python train.py --arch="unet" --model="image flow-matching model" --dataset="photos with spoken descriptions (Open Images, Localized Narratives)" --train_examples=101725 --image_size=32 --horizontal_flip=true --conditioning="none" --objective="flow_matching" --cond_dim=128 --logit_normal_time=true --norm="groupnorm" --activation="silu" --weight_standardization=false --widths=[48, 96, 144] --blocks_per_level=3 --scale_shift_norm=false --attention=false --upsampling="nearest_conv" --init="torch_default" --residual_init="none" --optimizer="muon" --muon_scale="match_rms_adamw" --lr=0.0046 --momentum=0.9 --nesterov=true --orthogonalizer="polar_express" --adamw_lr_other_params=0.0015 --grad_clip=1.0 --adaptive_grad_clip=0.05 --steps=3100 --batch_size=64 --epochs=2.0 --lr_schedule="step" --warmup_steps=310 --weight_decay=0.4 --adamw_weight_decay_other_params=0.05
Rows from block 11, named by matrix and row number. Rows with one number belong to one channel. Each number is 128 + 32 x the weight over its row's rms, rounded and kept within 0 to 255. All counts start at 0. Numbers have three digits each. After the name is the row's rms in percent of the matrix's.
# convs0: first 3x3 conv (model.decb.1.0.convs.0.weight, 48x96x3x3), inputs 0-15, a 3x3 kernel for each
# convs1: second 3x3 conv (model.decb.1.0.convs.1.weight, 48x48x3x3, transposed), outputs 0-15, a 3x3 kernel for each
convs0.1 089:112107107127128118131123112142122114138125121140128112136133134133132133139141139136126129091107093104096095091117133102139132097117125151151163147141148151147150107094113102132119131139137123126112117112099124113110102119124108108132134153131099121134111138140103125140136140128130135119126125103119104113104157112134126149137141128120133130119137146116123137112150129103106127098099084110112103119113103121121111136181123130140127
convs1.1 092:138133170114136111138105106124137137098164136126127149038106148002113185034102180119099091110136127119123102089143116142097108120134140098179118131154142145098112130110117077118120092126131126113078079086144125124152144163171103142151123151159109067101141195116114178116104099116095112110098109105133102150108119069091114069117147144129180170133180149131070103106047079127092103104076098097102069116092096078133115118118105098105143
convs0.2 100:135121118163131124169137138164136112157154149159149146115106109107100107111109119119129145112129135136143150142152135149154126157144126124112125134122129111103113093129157127163158141144148138130121144136130142134133114118122140130124142135125082108156089109152098109151124112107125121122101095104101125128114160141128141134116105113100104117117121128127129103142159123137137107137146133145139118149136121140147131105131128109127124
convs1.2 109:146132114154140156131143117131146137114091181131130134140142124170028000125102126165058100117028085126109123142089146182199142091104159127199139150209030156158122149117119145115141148126122107114145105119136110120114123127127106147159130115159092165115161213062145177068142122081076174088114123133141090129192103108125095104115161132120150105134120119103161142097149104122152109116142125118114087125132112122122149118111203118153149
convs0.3 120:119114132112107116101102109144149160128125142166172164118125133122124131119116124106112114047060060100102108155140128150132114154142128124113122120118116112119111114149139097154133088127136124140148110117142130123158148128126125101125106115138099122114122141121125137117135127125139127134133124141086093079092111067118108061111121113108124133126119128108143148064105145120109127109104115105096098118111111129141122159173130152144110
convs1.3 145:134141139075135147093142140121118124146127131144129124127113150099000118147108134129114128091150107118129104130125127106136139121127142167153122127163145152140154135111102221145123137139117111092128181130079157169099138113123171091092159160107121141109124120130135128098118139147149113145136143139173158125137233149111142149127122148128106143155120136125131123136118156155129122118130103175151117150114111098096095151050054115179170
convs0.4 109:120129134124137137110111112117106121137130088141181139111135102109137112089104099101110097104129110156169156141124141138112113126120137117143126123162151115129120094129130105161143111105106134158109113143117126143140153158128139136151097117143154172149139159128114129108146148120141133115116116122096119120108200142067106095142138073150153086118128115107059085121072076202121105129118113124121118114116119166106095124107079109075107
convs1.4 100:130119101187184132130174126125124089122122101121159116145117128182161065143143095170142140160202165121141152163112128137173139149124149170159167090106098123114093109111110116155134065141146146228173167172180160170177125102126160157139152140120175143129115075160181072124110152094135192143120128151149190181166118200150073124125117135150153132170143104114100166113126099077096093116126132107150104124117129147119115165105117108067081
convs0.5 082:099082066110104087102098101139131122166158103126155104131104092120101100128119138105114107079101089113131121081103111083105126076118136113093087114097088115088087160119123148140144186149176082080093075085095080090110092089099095087100106118136129135109127150130114139123088107085091098086094105110118144165153163144101111142118143141122140129111137147127125132124112110151154151134144145147150151134132130102163124130182133096152158
convs1.5 076:159154171138147129127119139150179143145080138103119138125113170146158135129118143120079111069113084130112161188049170130180115131116126156186171167175180087130138139097100108113122197125124132162139097127124129157137127126135075129128105100120025127067136161133130144105129129112075116145130138136090095151104065125171140144138147154107192126150127126079125115124198116094206086101176094137079175139157110132139151164095135119122141
convs0.6 117:143139144117131146118146165123138135108107121133122128115119105126124118133112114140149139097095088109099103145136147136136140148152151122143137114125124126114112169219193115147130092083077115115122125123122141144140147165139130152132119137125145132139139131140143139140154148125131133120111122128149143138122118115131131141137135141111104122103103129126129126118129120116117130138125132136133138144154155132114113126117116124135125
convs1.6 131:131088118111112123121148112132138116136131131128139131142120108123059113123127120117124123141111121101070109085038095133102110119151139144092117177198170119185153089105096115122116140138139130128132130097124118157150158170161116137129121115131113068150127115149146184131128100112130117093115128123144142138137153161154132171111085125092144115114159136137086148153119150126209149126132128128127123135127129146126153147120146121123120
convs0.7 085:097074091105070088131105115106126120108124136119113117103104095116113103122116113125122094141124088125109067106135114100132110085127114119132132101108105123119107143149108152161129126136092112075066139099067144113093133144144119143139134134129127125115112108105103101095089134143080129138077121130125114099116102124115131135111120116142137120154150140121130153121120144148161162144144131131135125128133119151178166163174175125142127
convs1.7 064:146107131097077088125125100110142101146153153141128117169104152163076106165089122132110083139129102126124090152124138127133063145156112115132101079115060074114072158181166094154152093132182095065000114130168071123116077092089113127112090083078123123141099037105104079149127090088132145105159155095134110172145079161134107128121107129109127076147127171095122159084131079120118122120154133113182113142148116097090097086070058078059099
convs0.8 094:113120106130127115137129118086097070060086090080073091100114121121148129124131111159128144131133137138125130129106145103127152116137133132144138144154151137119111110108099109124099130114124134144156133143149134160143125150156137133152141158134142137118140134129120117121100118138107129134135138134140162185105167143108113139125141135112115099118120124171145121145184142109142154135140116135149135133130140134138148114106119118109178
convs1.8 112:136127112144118108117113146125118128133134122128139122139149128090122121134116110160081118113168102138130129107091089108126112138145121125142123155102119140135123091120115185089111123121137120142231154031033137141092117128156159107149161111134175170140116112182164116132105126126170108146173148131109141150131132149128139155117123129129131133154153126120075126117079103141110138128113125115125123140112130099128110161082123113134114
convs0.9 094:125125132108107112111110107175152147217173158186172186145136141138134144137140155123122116171160146142127135128151128142171139113128102094082088091083082111107112125129121133129106118094116156138108164124099178134119153113116152147154133142130064101145069096131071085124118109122116115136105111132136115122139117128107077138115082090155122131150143141069122124119178164146169139110132110124147117114121094099105133139141173114138170
convs1.9 103:170119114174109117137119140132116107127159099133116106112139108156196177122115133117126122149178132112141098114165124079099082121140099135143133145114162140144116133127106139102137119092110162151106110100066121135106133108151146107179131109153183035196081000255125077230123124133121132139132114139107153158126096156130103146124120148131107140138146143152086116114077114125091123137137119132177131123126112178083108126006158155107107
convs0.10 098:129134132123124110131131132120098100119114110131137119132115118128116119140126133145140160130137130131138118133109124158152155131118125114112118117112106131115120132119143110113134152132159142111112137126129119124150120125139142112132135130126136089129131090117122067111128122130131111125131118137126125137082127097145138133139132120141128129135117111110106118133149133121127129126140156138125130131131129115112110119160129141141120
convs1.10 107:164151157169119139149137129121139115117108110131136130135159152169148085132147135144137128173111141097133113106131133157145163121125140113097115099156110127125136120124104082152148113142134141000000141195201152085137146101137140120124126107131115090132124057116113095129128134140108128112119127136133143101117173131135154124130125147124135130136111146106123104134167151111127105114125138130121136109125125140107111069152043117141085
convs0.11 110:122096121108104126119116135067088116083091125089091124152137141134125126132117133152129116111139093132134105105106102126114099150142143127124119131126118130127134152116117113186122109123111124125143125139131132135101127150136141115146120137128121138111128154111136147114133127151114121141116133144101094149061187077104082110130170158089134113098114104169134112128157079078072060126113118112115126098110125086100124086179098169152142
convs1.11 090:132185148154213155087130126129123134107164140116105136167135115138106121090067142121099130125155079119162111094152149114165118111142121079121107099161101142093138112127101136202144165118130156196102136165093121112148145142145104115164145166145099078165150151140185139142162141117111131109112122119140052120169102101154094126156169132158071111125083125049117140077121048151112141112118125114164097145087130126096086136036153177180177
convs0.12 106:154141139141118111149132131112128165113122163119107127098129129112147143103129124130133128144158142113121115141116123131108119116100104095129119122160144118152139115130136164206191140168170113124140113115127116125138103108115126127131108116101156132152153130152141114146140137109133127101151139110162133136125139146123110140108126110128143118121132114121078111139112127116082113124108101108095089104097098148130128109094098102080110
convs1.12 110:126086104089066097117090121138133120130135107141116127162144098157142092129101111137141102128137105140136122120105119088093091116086115191115154193129127215189166143145155118115129145109122129150127137162152116135142153179159186206202153159153149127137118110155110134134103078111135072101129084097117123104103096081121132116112088095136119132123131117145216150154228154088136092152158162169152161150157159142157132138119149138128159
convs0.13 093:123114120111106110113115117106119130104106115113106108123119124097094106117114124108117097131137118130135125115134127133148141101119117134129128104104112116118135122097093113079083156132145120106127103084111124111140092092111102095099136121124123118120112106118108106121116133160095113141096109121136114146070071114093098119113134159098119154115122142124164139171218193062107099137142132137149141108119114109124143118150153140148126
convs1.13 102:121107118133137121152152145121104113146140125129130109120137109089155155111111100154139156148089117149103169153145155160139131147108116121131156121106130142133131166139149125079101157141162105107117138148182134119142090104111104154124118148105096126113095110089124132119123109113137123121145128115125095130118102107131120130088087082110105087104076078133140117135110092124104105121113126132118127113134122144136144174159136149091103
convs0.14 100:126127132113110105123121106160150163110115158120115139144140140103111123094110121116123125139134138119121125109087072137136136085111112159163157118112106124117104094111121107107116108139131110088087114088076115105086105106133094108137117118148086068089101089107100083107118132144080097129075093129134141158093090119088114113130133117109127136111129147094085089151149161079115135140133124144141126136134114096107100107133156112124145
convs1.14 088:124091111148130112095120129109117117121095107121114118073131182075197250122121158105162130120134157128161174120165111139135142112123128118092130181160131142149089145097109038178103144132117119156143077102162111099110119129135110091145120121140093114132139142096156104117105142130124106147143139127133132147145138087105133112101115121102101122101100143076079074059061066088027050100114117094106138122114075112128132137175087115067101
convs0.15 114:138118112134111106129113109062092118095096113106090096106115112115121113126132125110114081096122072088109077118156162139169153127140115130116108128116103132133131143136101136143083126113096135138125108106106112109119153106105154117115125134122171181147170184138165177135118114112093101110100119115135129093111139079121137116139136143110120138133138133118092144139127144106087101120133158119135152126147157093119144095175186122164150
convs1.15 090:104134136106126103130126121121107147108140088118127118106083129148108150114079152160143140147175147124136129152112132127135129167159142097100094114160099064112112144127123090133154133105111140145204193228186121198180133152144119150120132133093068166124166146104150113113126116139139109137139089134135089137128116099133096110112134157124119120138109146135138119139146111140145132154149127166164148153151144075111121171135118057038118
convs0.16 091:103132137110147156101145157110119149122125157153143145108121128112121129114123117125138137129129130129127118170147149139122141138118134098119115117137129129150140113136128136132135117158141122135160110123140090100122137119127123113109143121125143169151151174155156179153144138128143134135157140127107106079115121147172226176141164176111137159095105113155088143147077137154094138129115129122110116138128122150174140150152133144139085
convs1.16 077:126162143093119078127101086118121136116124121126142119156130106143126134130075133053051073075062094099125119049041074095079142111130131157216084167215160120177100075095078088112105117099071138150131144144109106112077135142143148128112149102134097075134155134136145134168136178159127150141104184095118105135148115123152151136149182152174168153138124135073129130127171148108130116092091115094079145138099148060071067158106120166148156
convs0.17 109:134145134141138129137136128118111110138121125150122131140133130137133126140137132111122112117127110121131131121131117143116122135110145119134128114120122112113114138110140134122140147138167112100121112093120125131150116129152132110129129106103090078084095089099091091110143127129126118122129116108087076133078125171114097123107123133099139141108120096121146136100122119106094127139135119146147131135130129096109148127165132134113080
convs1.17 096:144133151127119119126115134109113123093133126119138117148142106153134137130142133110137113100214107134115135124116150089191116149126165131121093112125150098118147109135109214152124147161133087072042057000000109137099132085129114074130109118134155085129116174161137154088143159137136168164137170136096117126139120123093133102150116146098115123139164112082105127118145127126127159123121099112153117109132117113078065145166207159182071
convs0.18 114:110111114119124127124124123145121085116133091102148126131117104125124114128130120132127133070077077088098109150138119121119111112117131120121121132136135125123129099119136091113119110131120127135152112128148113139132126114094121092106148112129155192142149192146142182137120108116107094102105089104113130128085150127064128143134145149105113111076086110178140078185146048149152085113121128103115126116127149112127092088103074094104102
convs1.18 115:126131148149142137134129139124118121128128131130138129142083128119000140135095109101131147137180122108143115122117132131183086115144122147114121148091110124124143109088118136136157114098119160154132137167108127137116112096113132103144113108173117086101116170190118114149142141121130155116108172134144167114112213144131127170154121123137127146129113135118127138144082151119151123123105124126088132119128123150102125037109182157124091
convs0.19 092:118091075121114105124128125101100121095068087113073070126106106132118114136126119148129109119129098081078065093095103102094115091081126150137131154142132144137126105089083123147114165143127122070084130092093129114104127124121154117139161146153135122133154146147151152158111139148115139145088101107129138144087166132117144179151173185134150150148129121121111160116107129144082129132130132123123132124129140132167133103171116119140139
convs1.19 074:126099120070125113127092107120114103096133120107125108120134179116100182112073143133111109123202146140185118120137140106104089098130127119124130058122098093108090137171133121068113163152140137030051121095128131113099124099149118104137102191191113083148116172104122174115103110109119118096100121101113100105092123088098133108124062109116149108089115096117066091118069099083099122113106111108137090125113115121096058165197134094082085
convs0.20 107:110107088118109098125110100040025039118089067119097088106100137124127149152153157130121126155168153140140122117104112107106113093094100120117119126129130117129135084069103131142135156138143099109161116102143107096119100088098102105132103126108117111153110090121129093130109118124117112110113109114161161150100156120104115152135147145132130121119121127098078128151155171141139163124109094110105099119109107162169119134160136113118139
convs1.20 094:127139117125106139153134139148152136151169124128125134135123133167108094149143121102086094108100104102105115138092117093100116112136150114114142150169145128140157142130105194198145161186170102111114112103089131116087146133105139103119089087096112128134137097095089121140128122115148116125101101125123151096122147110137137114111095121129134119119125124109079117144094177118236187138139132155199112122090124131169155144111116093124160
convs0.21 101:130128131130134134137134135100116160119097114141144121097093101125118108116105088134131123136146130140142133108107104103112135124122139134139147144151143135147139121147124128152105132120093126122126117118140100096099119139132142130151117132145116114168109116157108103147129122123148135122146122120127123168149189160141108127118112116143115100126123139133150118101129106120135116149128124158141132144140143118135117081108077101125140
convs1.21 089:133127150118143111146141135110130120125150109128127141168147207225141142160132158122189091165151129149152114131142064134093164143132112125094171072071165106108148155102076124228045191137083103083174120150136126106119108097162105136146120152138088162088139103115140114132141112155191138130140118136126116112105182103132151114122136140171150097143157082151164124169166129132138107126120122099124128118119110127130149166096051108099145
convs0.22 097:129121114125105099139123125133151112134163163133126140126150147130151145133150144130118134124140134124128134125123124129136122121100114131125117164144127151140120113130112120147108123132118125138128127138126107135136127147138141134148150153131153146143131123115143128134104100101119130136112131140164122152120157108140109133130136115130148130129140123138119120140153133131136154142137137126119120144137136148108129098125103129115116
convs1.22 093:131122112135076086123078119165126121141218148151149151122156135034119173109151145058118089178255170134148138088175104080000076128123075162133143117133176096098130121134128075169098094133119120135107142142128103133152119109114121059123108165106183131164119118140155156146116091152187077150169137141063165127127119141129146137090094128117070163112183131156109110121117110119123110169126137081186128131109144132108088113127075122106084
convs0.23 095:148137115131134109098121105150132159164157173151158163108137127124160130130149110102121108110140136108128117133138162144126137138124135141140136135151139107133132110119135117149152103138137138145133120156141122169157154166134156155134123116121110047084119057090114059100135126107133121101136122098114108110155160119157169129113135103139154117171154111109093110081060102138088122122117115104102117100104122142150168172156153193118085
convs1.23 104:101169148105208173110138134118130119111110126121133131152119116181157123156115130124126130184125156135119127120168123143169137107135111115129110131164121120132136108154147063134122117114158097092107151156219126125143120140091064143114132148135100158103081173063062207144127116107101140096123132118128097143141172117138154113119167115137155115121141094108145134101076118144112128125131128117096141104123120113143126075088144145121153
convs0.24 115:128121113139138130134135132136136138153143141165152133145138127145150137132138139128129127114124111118123116126107117131122130127121129121130139131145155127140147073075086081111108110106116126128109133144113138153125114112122140125145138144135129128118134135123132131125118128138126127131120110109115119126118149127137134157125135117123131115121122123134110139114092116145100137102113112115123122111115121137137128127134130115110149
convs1.24 107:134115149135111139154134149119102112109088113124090102159119039155143039165139063173228182146213190159190176148099134124112138135120139116115103106159118063066098157156112170205138159168140138166132146185157142167159098096103105099095105072080140147144136127164136123155185170121127200125145114138087119210121096167166135167080082099113114093107094079226251155236255183186255167110091109081109108092100112147111099126111101091057088
convs0.25 113:120126140124127139121119135087117111082093101104087085137119130112110122117117132148128127162159135161149145113115118114130125095090105134117154123098139135110156127072096129093089153092122107125124099108100101131121110113138124100145126123124176164131171163132185171148136117125117115126112112116135094127080104087132061123146130142118121127106109114111156115126211136126155123116139148132149155128136149090085108088146105085098091
convs1.25 093:112109139131131116131124164128087108056187114103084092116071102111106175141110141142142107137142131137126153121118111183116123101141105121179135170154196138156128151102105089080070155127147086174113119198217128153199130148116093180081110184106063149102140221072110246127129125113137164104137179110137091166109069104150107128104148109141208101101132083136153126118167151111163127142148121126189130136145120118129143163141167137086159
convs0.26 086:175161138159137111138127106149123097172146118180136107120112125121120127120115120087102112099125115095117118118137127128156132139143114112107125116097104129109118126111122139143129125130152126131113131143125119140138130133127140134127130140101106084079109087073121091087105112118126134134137145146133142155141168130125112135107113115116135136110130116104114143086098111124106111112132124106122113086101102133139148144164143151142116
convs1.26 075:093076076100089068089067101141136095144195153130140125127149140108140175092109135136111134190148190096180159134184127138201129151120126136115124135107095069074124197179162081095115138148133137176187119132175114103149095152083092151088105104140094125121067141106109163156129146112129063122117132091122141138109144126075090127092090111132180144142106126118107117120165161117144114116150167140245105114107145143171106165225189099101080
convs0.27 090:112120102112133112107130107131139152112131148117139155140137139132134137135131142109102103104121098095093079102108122085106111075102121143133113144139114134141132100094094123145112150136123102124112096123117114133118103111105129112145128139147113129121113124112113117121124120135123125132121119132133115135121158110123120148148152136133144134115129144116111145128133128133113127123119122131125116111121117156131125129140125127127157
convs1.27 093:110125093091068109136117107142150105153199190159150154159119113131103115123103119152166149144123133130146119076196113116146105106149141114126114144225141147158102133123141097077153082040131147138124096108105092090084092116083130135091107114102167081161119085139118123189167155163168255122135136164108123140174234185142060110117195128136091129126131140136186123193187177148186155141152180147231130166169196164183157165208206138147157
convs0.28 083:150133134137134145144143155098137121116150150134141165138135127128124128113106122122122119105138130117132139156136126139139126131140146118126120133142145143137145151174179111171166101090127116133152104117139120124131140141136157140158137138132141124105155147124149141125154146142164159147145146144156136136192193140169116156140122105135118099081070077109087085106133088161175168139134125125125126120122132162138115147164115115124132
convs1.28 078:104113080175168138073149095095109115161200146142153112094109146175113092152114097167138095177164072122133078144106140112141125115151144068091093065153093058104070099148106104162141068098088116101086151164064125162128095119106147147181145173134152167142121187156110080164141117146114168167152114163139139109187221140175175149142175150139207122120125153115116138074062087127069112144118133127171099173160115136128130142181117122111147
convs0.29 084:119133130123127125123123121145144146142142134138139103111138125119148135117136129133110121133133134134139138153152136145149142141146128122126116133125118138138119133119115132145123125121113142143130140147139129139141125134148148143150125126122132130137134122140132118147111127118117144135123132124110124114123156114150128117103112124123137135132124123144127144116117127115115140136134142129127145117111139118145140119143114134113121
convs1.29 095:134151129158061109105133123142152157155107186139110157141119141174169177153116140135142151203112102111114116141146146095140126133119144138107126099210168104116130131082143205069121152092144141155149085100083109122112082131110084116100132078127147107123112145106128095123148193171069255135149113129162191077169175146158182147084115104170100111128080117116180175126216198171196188167158142138255150164176162106173143093189170110162141
convs0.30 080:135144141128143145126143156134121121139137135140127124117119124129134129128121124111113114112144118096117113132143127120139126115123128107103099123127113118119120126122121129162118141115126139136131141137126122130139112126114142127147124134125137123124137131128120115126106112128114123114122123110122128141120156108131097145129118127115108120143135144136137138122153128109114124128133135126141142122139135150124132127127112156122134
convs1.30 104:150114128099199136124113120130162140138086112165148164143107131142124101141105113124097104090121106139109145171060138141136147127119167144137174173136133141158129122164086105150134122154102122121126162141100125115100130143145133169159141163143106189097126077132098135107154152106117000127184178152144086131139087065141160157177095158068208153136141121125101099135000095131095117119116124124000072156090137122097124149145113150116130
convs0.31 091:138132126127121114123122129087099110097070086117091084119123119134140128124116113129127128091102095112105101149131147133142136149137119097121107107131110110123121165162143139157129149133141134130124139143118136137109138150136128130143102126129171191164155181158151169150121126123134135115133135116150125124139153127123100131120122114141123106148134123115133142106150140121129130148158168147146147130134139144129130139125127125112143
convs1.31 110:143146150132141147137139091121145157105088125134137113103110128137125139166134090144095106105000115103175119133137129122202160075062133087110121117243103100050091140115116108109122175138127116130165097172160140141166126138118109150146090073094089057084164180134070109174134177102048152108114076146140038087147154113118097141118140096122073091123051115087133116112094094155169125108150128140130121133142127136137132108131117131112134
convs0.32 112:124122131116118122115116117112106122138126143131113129145138137152136143146139144154144152119123120141134136130101114102083104124108139133143147151163168146166175075039081038000027065017063117125151109101126137113119142135141133127155119128140121093126132113139140126140152135131150137127132121115131126123120122114120096122139141122126120109108110113095105105093120102100100121096100092102110095109108095137117114109107092116113119
convs1.32 120:119132136093047108108128124122111126146236101137105127112120087051093148130116116102078125106064122123096123135123118132111136120137142152135127127249162148047141131093128104062152106084122138098095136161138114113124149106134136105112159119147082119137156255101121154106147138136128134126134138141130105130149177102145211134111160113133151103119107132125194131142255187099143116134127122142146166119100119140145125075091097149205152
convs0.33 100:141139149137138149131132142120101129158129112142162148114107123102093105122112114079090064084098071086110092146137126127113122118136126135127125118108109109110115120165142125169150135154136129121146107102151117102134138116134133110128135140137068068112086087123075061110131140143121135133124129126109151144166201128131139122108142169117135144127122123108090116103054092101097097123122123123122122115128134103142130165159116155134151
convs1.33 109:109088124087219123129131109144136116135130129136149136136124103081109094129161123141086133087138114112147129117083091079163123107103116136146127145147146111176150109118166183175118135139121148147107170128148149106109108079104093124083111067117240192112162024244157142186135141115120145135119132106075110098082106122124055109144139099119119160127133117138110106127044126116131160122102112128130107111114130117144090089042136144179161
convs0.34 087:156168178151163175149159170148156126146166138105145159122122118127135128141155137114122116088100092095104102144122134123108108143143125145151159134145164140150174108117113094123137127163154140152159144137138142133121125102127120104112118116109123119131131125136132125131118126121127135127128137122132167122154183175130172181118113122110106112125107096119106090112092062102092061124121126139127116136126114111137132167178145164157114
convs1.34 075:106099103115121108116139128113150115126159127118137127117081126105114170104100149136151112081019090117097101101070133160197141120123129059086099142166124110108094161132102129153129159123110160203175083053117095077106141174145126141113150124136061127109170237094144188088178150106109145122100161139111069111140110097145143094136202152168215149114148130084093101111116112082093088120150116143121117116160106149129128130106102174145125
convs0.35 103:105115119110135133133153143083076079114107096141130122123121118119111114128124131128128140155157163129136149141113083133123113121130134127142150110113115147135133183182169044043043051039046101110121117121129133130124141120135129094133115094121132101131141115139137108139121125113103129132114142145135134120117135126138128132096104111101125156110111131146131137127115118136106103149127104153151134143144117081105121162193147149144106
convs1.35 095:147132127130125105122128124131118137121119154121124120106142162088159219155091074106105115085074092132105147135094103132154129098116138125157159140218212121091101167144167100129164177130122144157112087058044144125131101089112054065077137129154082141098199211115069089091125126113085102126154128131127073139133128110145162173135155117104085085080101117103154147177243182120117116120123147099092151123105117173160143097110146216255225
convs0.36 082:095096098096093098122107106161135136149132135145141146140142145145138144151140140145139121137148123124135126087088100107113120111117131168144123158139126174156136148158154118135109136113095147143127124115100142131118134123152143129163140127153106130152108130144117135149148135130138126116123113107117113151061113166040064128153140150136118131131117142147163125181210158142156150122122132141136149138135141145116106107112114078095108
convs1.36 071:088119099068123107088064101119149132139187160144151114081162188064104170143145125119125123100090135056069102096108125148122089108129129124145112126119162155079069173081078099035101143139106131170159073098126090095099094123081135184085126144138106139128120171092097119104114101118172123136145135127164123090140214129089123164109130140155187131165145166079141111123113141163145126084161117109157139153157138095138110128117092074086112
convs0.37 089:095129118108144122076108100144128115129113099103090087145144153142144144144150160117123124088126090141151151091097122128136115150125119145144148145140126116115113083095095076144075093090106149159131110117108107112106147121123172102132125109116093083110114113122112104127136109125141105110131097094123112095137214078100078095150114110131108104132114108144164157112195148140149167124138132136143134143147144133098117114166136149143154
convs1.37 073:118107118090136127136124143116130150147179157130163160107037165132117221090071154116140120123162097121111109142141094115239130151158135108047134108176130075110101147137141162141178111131144102075131117118135132135095146136173131154185138130141152146124113158137115150121133121134103129131111112151099127128145165126124119131157121139072137114157147143142093106127101104125089084147114141097153109115099126090113136133178123146127121
convs0.38 095:112105106137140131138150148087108133078085101090079067098104110123127119121122119093133129087143114158180166102093120104101115122108130126136131140161157137149154125152153131188157125126144135133127131124118142127132107118129137111143113108123132122148117110132093078119093100104113107098127118108110125145086176124094088114112111105103109110110105122158125140085106132127093131133117098125110092123116093148138144137157118138129151
convs1.38 099:122136130120141102122120114149118134120155106151113130109123120150110105087116088079118107089174130122116108111153118136066097098139120115114100102053100123078084105155153147128118126138128223255178080012084131101119109129169120147122110140140144131156137146151159126136110099139142103123106125101115146122088176119121129133120129119141143157119159149122107118149140140108139111138121169121169157149126164082139141124147166063084061
convs0.39 123:112113121116118124118127130184158133160174140118180173124120102124125102111110098141143140109117110096102100091109113118146138130160145131140133137140135114114116136131137127127134123147149140106111128104093131142114110136143121134141125120132157174133161186156174212171118113121129125131134119116087075113068069104112137138092091122096094107101110133132176132149150105103074053114128124128138130148150147108080116097081110113098105
convs1.39 143:103074126135175133129162120143146115149112132126124142132111129117133122138130124137092128114121146119136118135068108116120149129149142137127133127113117125116115131102136172178137136141120080255255112166120126092092132190124128149119130057132198232103162065102169106161122130099139138142129113150115146107110143095134124118131133113116118137115108137141082128136124141124130120129149131128119133123090135150158120149171121128121132
convs0.40 118:121130116114136124110124107183162130159141139198175158123129106121131116114130115139130123182169166150160170143157141155173138154166161135128114135130121132122113125120129133114134111115120141132107180169135167155136126127117144140119186144139064092131056091128059091128129134119113126110113129124137134113125149170091137169153137136131112120111098106164115091187126077149115104147139131160152141131136137115112123083087095109141139
convs1.40 125:123113135133106155130107119131131130150132085124113133132118127103070127139134140126132109129120141136116140116090091133117164129113125092068123097094139144136126125130137161214149128130122137172147095128113126098124131162097163170064135159103140170099143141125117134149128121153153129098130110118130122088110129119132139120111136114117135145105127156135134126126089190125117142128170161157170123132162150136132059139093052117113130
convs0.41 084:121130106131140119144153133168160161134126143150123129117130112129145122128147127149175167143164151141156154132129144149147156139128146121130083126139093121132087136182155138184155121162148134118112143143132132147146119113111137134116102089099124133130105124127114140140138142133130126111127124111103127122106112096186211157107092091110104098121118103129140126095098091055047053155142144142121121132115116107098120109111140131134145
convs1.41 065:172172159143156164147161136144115136152142120129162115138143120140132126150154150143194175161204203153180156171169151170146157159166135127130117160168112172175154087099081077083061081091073090102079105163132120141147140108136140116137170153172148140141145181120126132074135141164129179135112098155158153126148208163110099124164166154140085135164166146141128128133164151143172150114112094103121107104126086103156145125145138164132143
convs0.42 102:112115131132121145138131158067095094107112103102105118124137123115126118115119120110137130098144119100138126125121124123104089138111114105122114114132121114124104111165119114199145091139117118132129090106135103109137110114114099106129085100109149154151161147145163133131142120123131109108127108103109115114097133130124097142123114118105127112095129114092175106111204097101149097133130124137126127141134164147098098144126090122122113
convs1.42 100:139129160142083129147114154150103124154166086145125128158116125117119111144110106087173107126095144110114151125125161194099172148153113124094139162009126131145095156147115110205084136182112109098113142132128115098134127156098115191085101198069089083099075092118089058117120104152121154133131122100126175142084134176108155119124105169130159150143174131136124151151083162124114119126129133107211111123163130118127106173168093085057108
convs0.43 105:110116116119131135113120130144191160129161119146176151106114108134129118122111115109104093086078060107096090119156145128145114134124122127126124124127140127116137130120117142142127129125127150143119138139114134133115126141160136132137131123114078134100102158114113158113114114129149130114145135115128090103144129136157136141110113143109122155110110106156146124118110090115134130112126111120125112109126115163130168154149150129122116
convs1.43 137:124119141109135123140166138117119116130156119120102123131107126107107173143129096110183137148082133123157143103149123167086123120175150132110120133191130125081097171131121051070105132146122120065012098254255111100141140146126115144144118195125066119136203138085067106134139122137129159132129126132144110158122138104131113133110117113156163141098104120117135120133096145125156125138131122120109145114129128126129142151193150079087097
convs0.44 118:109097089100102106099115129089097088109107088104133135083073080109105108110095101158154143171201194126142134152145130131105081137118105104102112104130152122145165104082087152183168131131110107092130097097147116098125092067099126102109111119134140088146142099151164119168095093110122101098152135117080036048155119117147119126111110156120114150126112121174160164092073086137115121180163136140121101144138115115078106137103092074092120
convs1.44 127:131137119137160125093107108124130123138129143113136124125144114218176044111143183134126124122140121136154141123096119097087129133096120130137151118117128170222166110133137122146147145112101126124137000000000127097083143128122103090084121088137196139127113055193143139156114122123126116139123110121124150138122148132130142134141132124134111120122149116116127114104101142135107124116106140133130137122101121138145094107066104167202156
convs0.45 102:114111121110106107107110112155165125118166172081108169133100091150110095143108099147166170142182172095112109134108113106142136116177160121135144107133144112123135111140146125191161106138124104114152159111095186127065138100115130124161144154137130132128134141132160160149147144123143138114136127121159154108124146089143130144158148137148101095129099121122137113101167117086114089128137128119144142141150146213137105147091097064072140
convs1.45 095:148175120163177118149154148128097141107135117129117125141176108161191167138106108135174131156146152135121139156208118140108139128131117110106117118113132170155144122165196091169180119164153155112165172255239152186208115135129130145112123136106080098145118162114125138135123122147133125128137130120138083113163128098141126127137182195143107136115124131149191133100089140134092120134124156109179169107142141149171137144135093117090145
convs0.46 098:107114131114133156131146168076090103091103112108113118127133132138132134168139140102112108125168155111133127158137134137120109116100109094110114124137140158160167175188157165193140092068069122122159124127172127110134158148149162131165148148156075049081098071095108069098151146136119128130123148157141156121138178079116111135147148132147151147117116128071059067091152120120146134128121125099111135118136150110098124131169154137146146
convs1.46 092:139110124135169166119136156126158123132170102125126137170141135165111123137135154107102154126144148140162145118053124118116146156121133087109114154184090127119117161145134169146133158117115101105113096051047131090105113130139112105116137132154131245116224128132156105162126136112116131109130110105105123087104205116121148092177149113128109101126119131189215182193094139118108125105125143100184101127115110151131097157133116114180150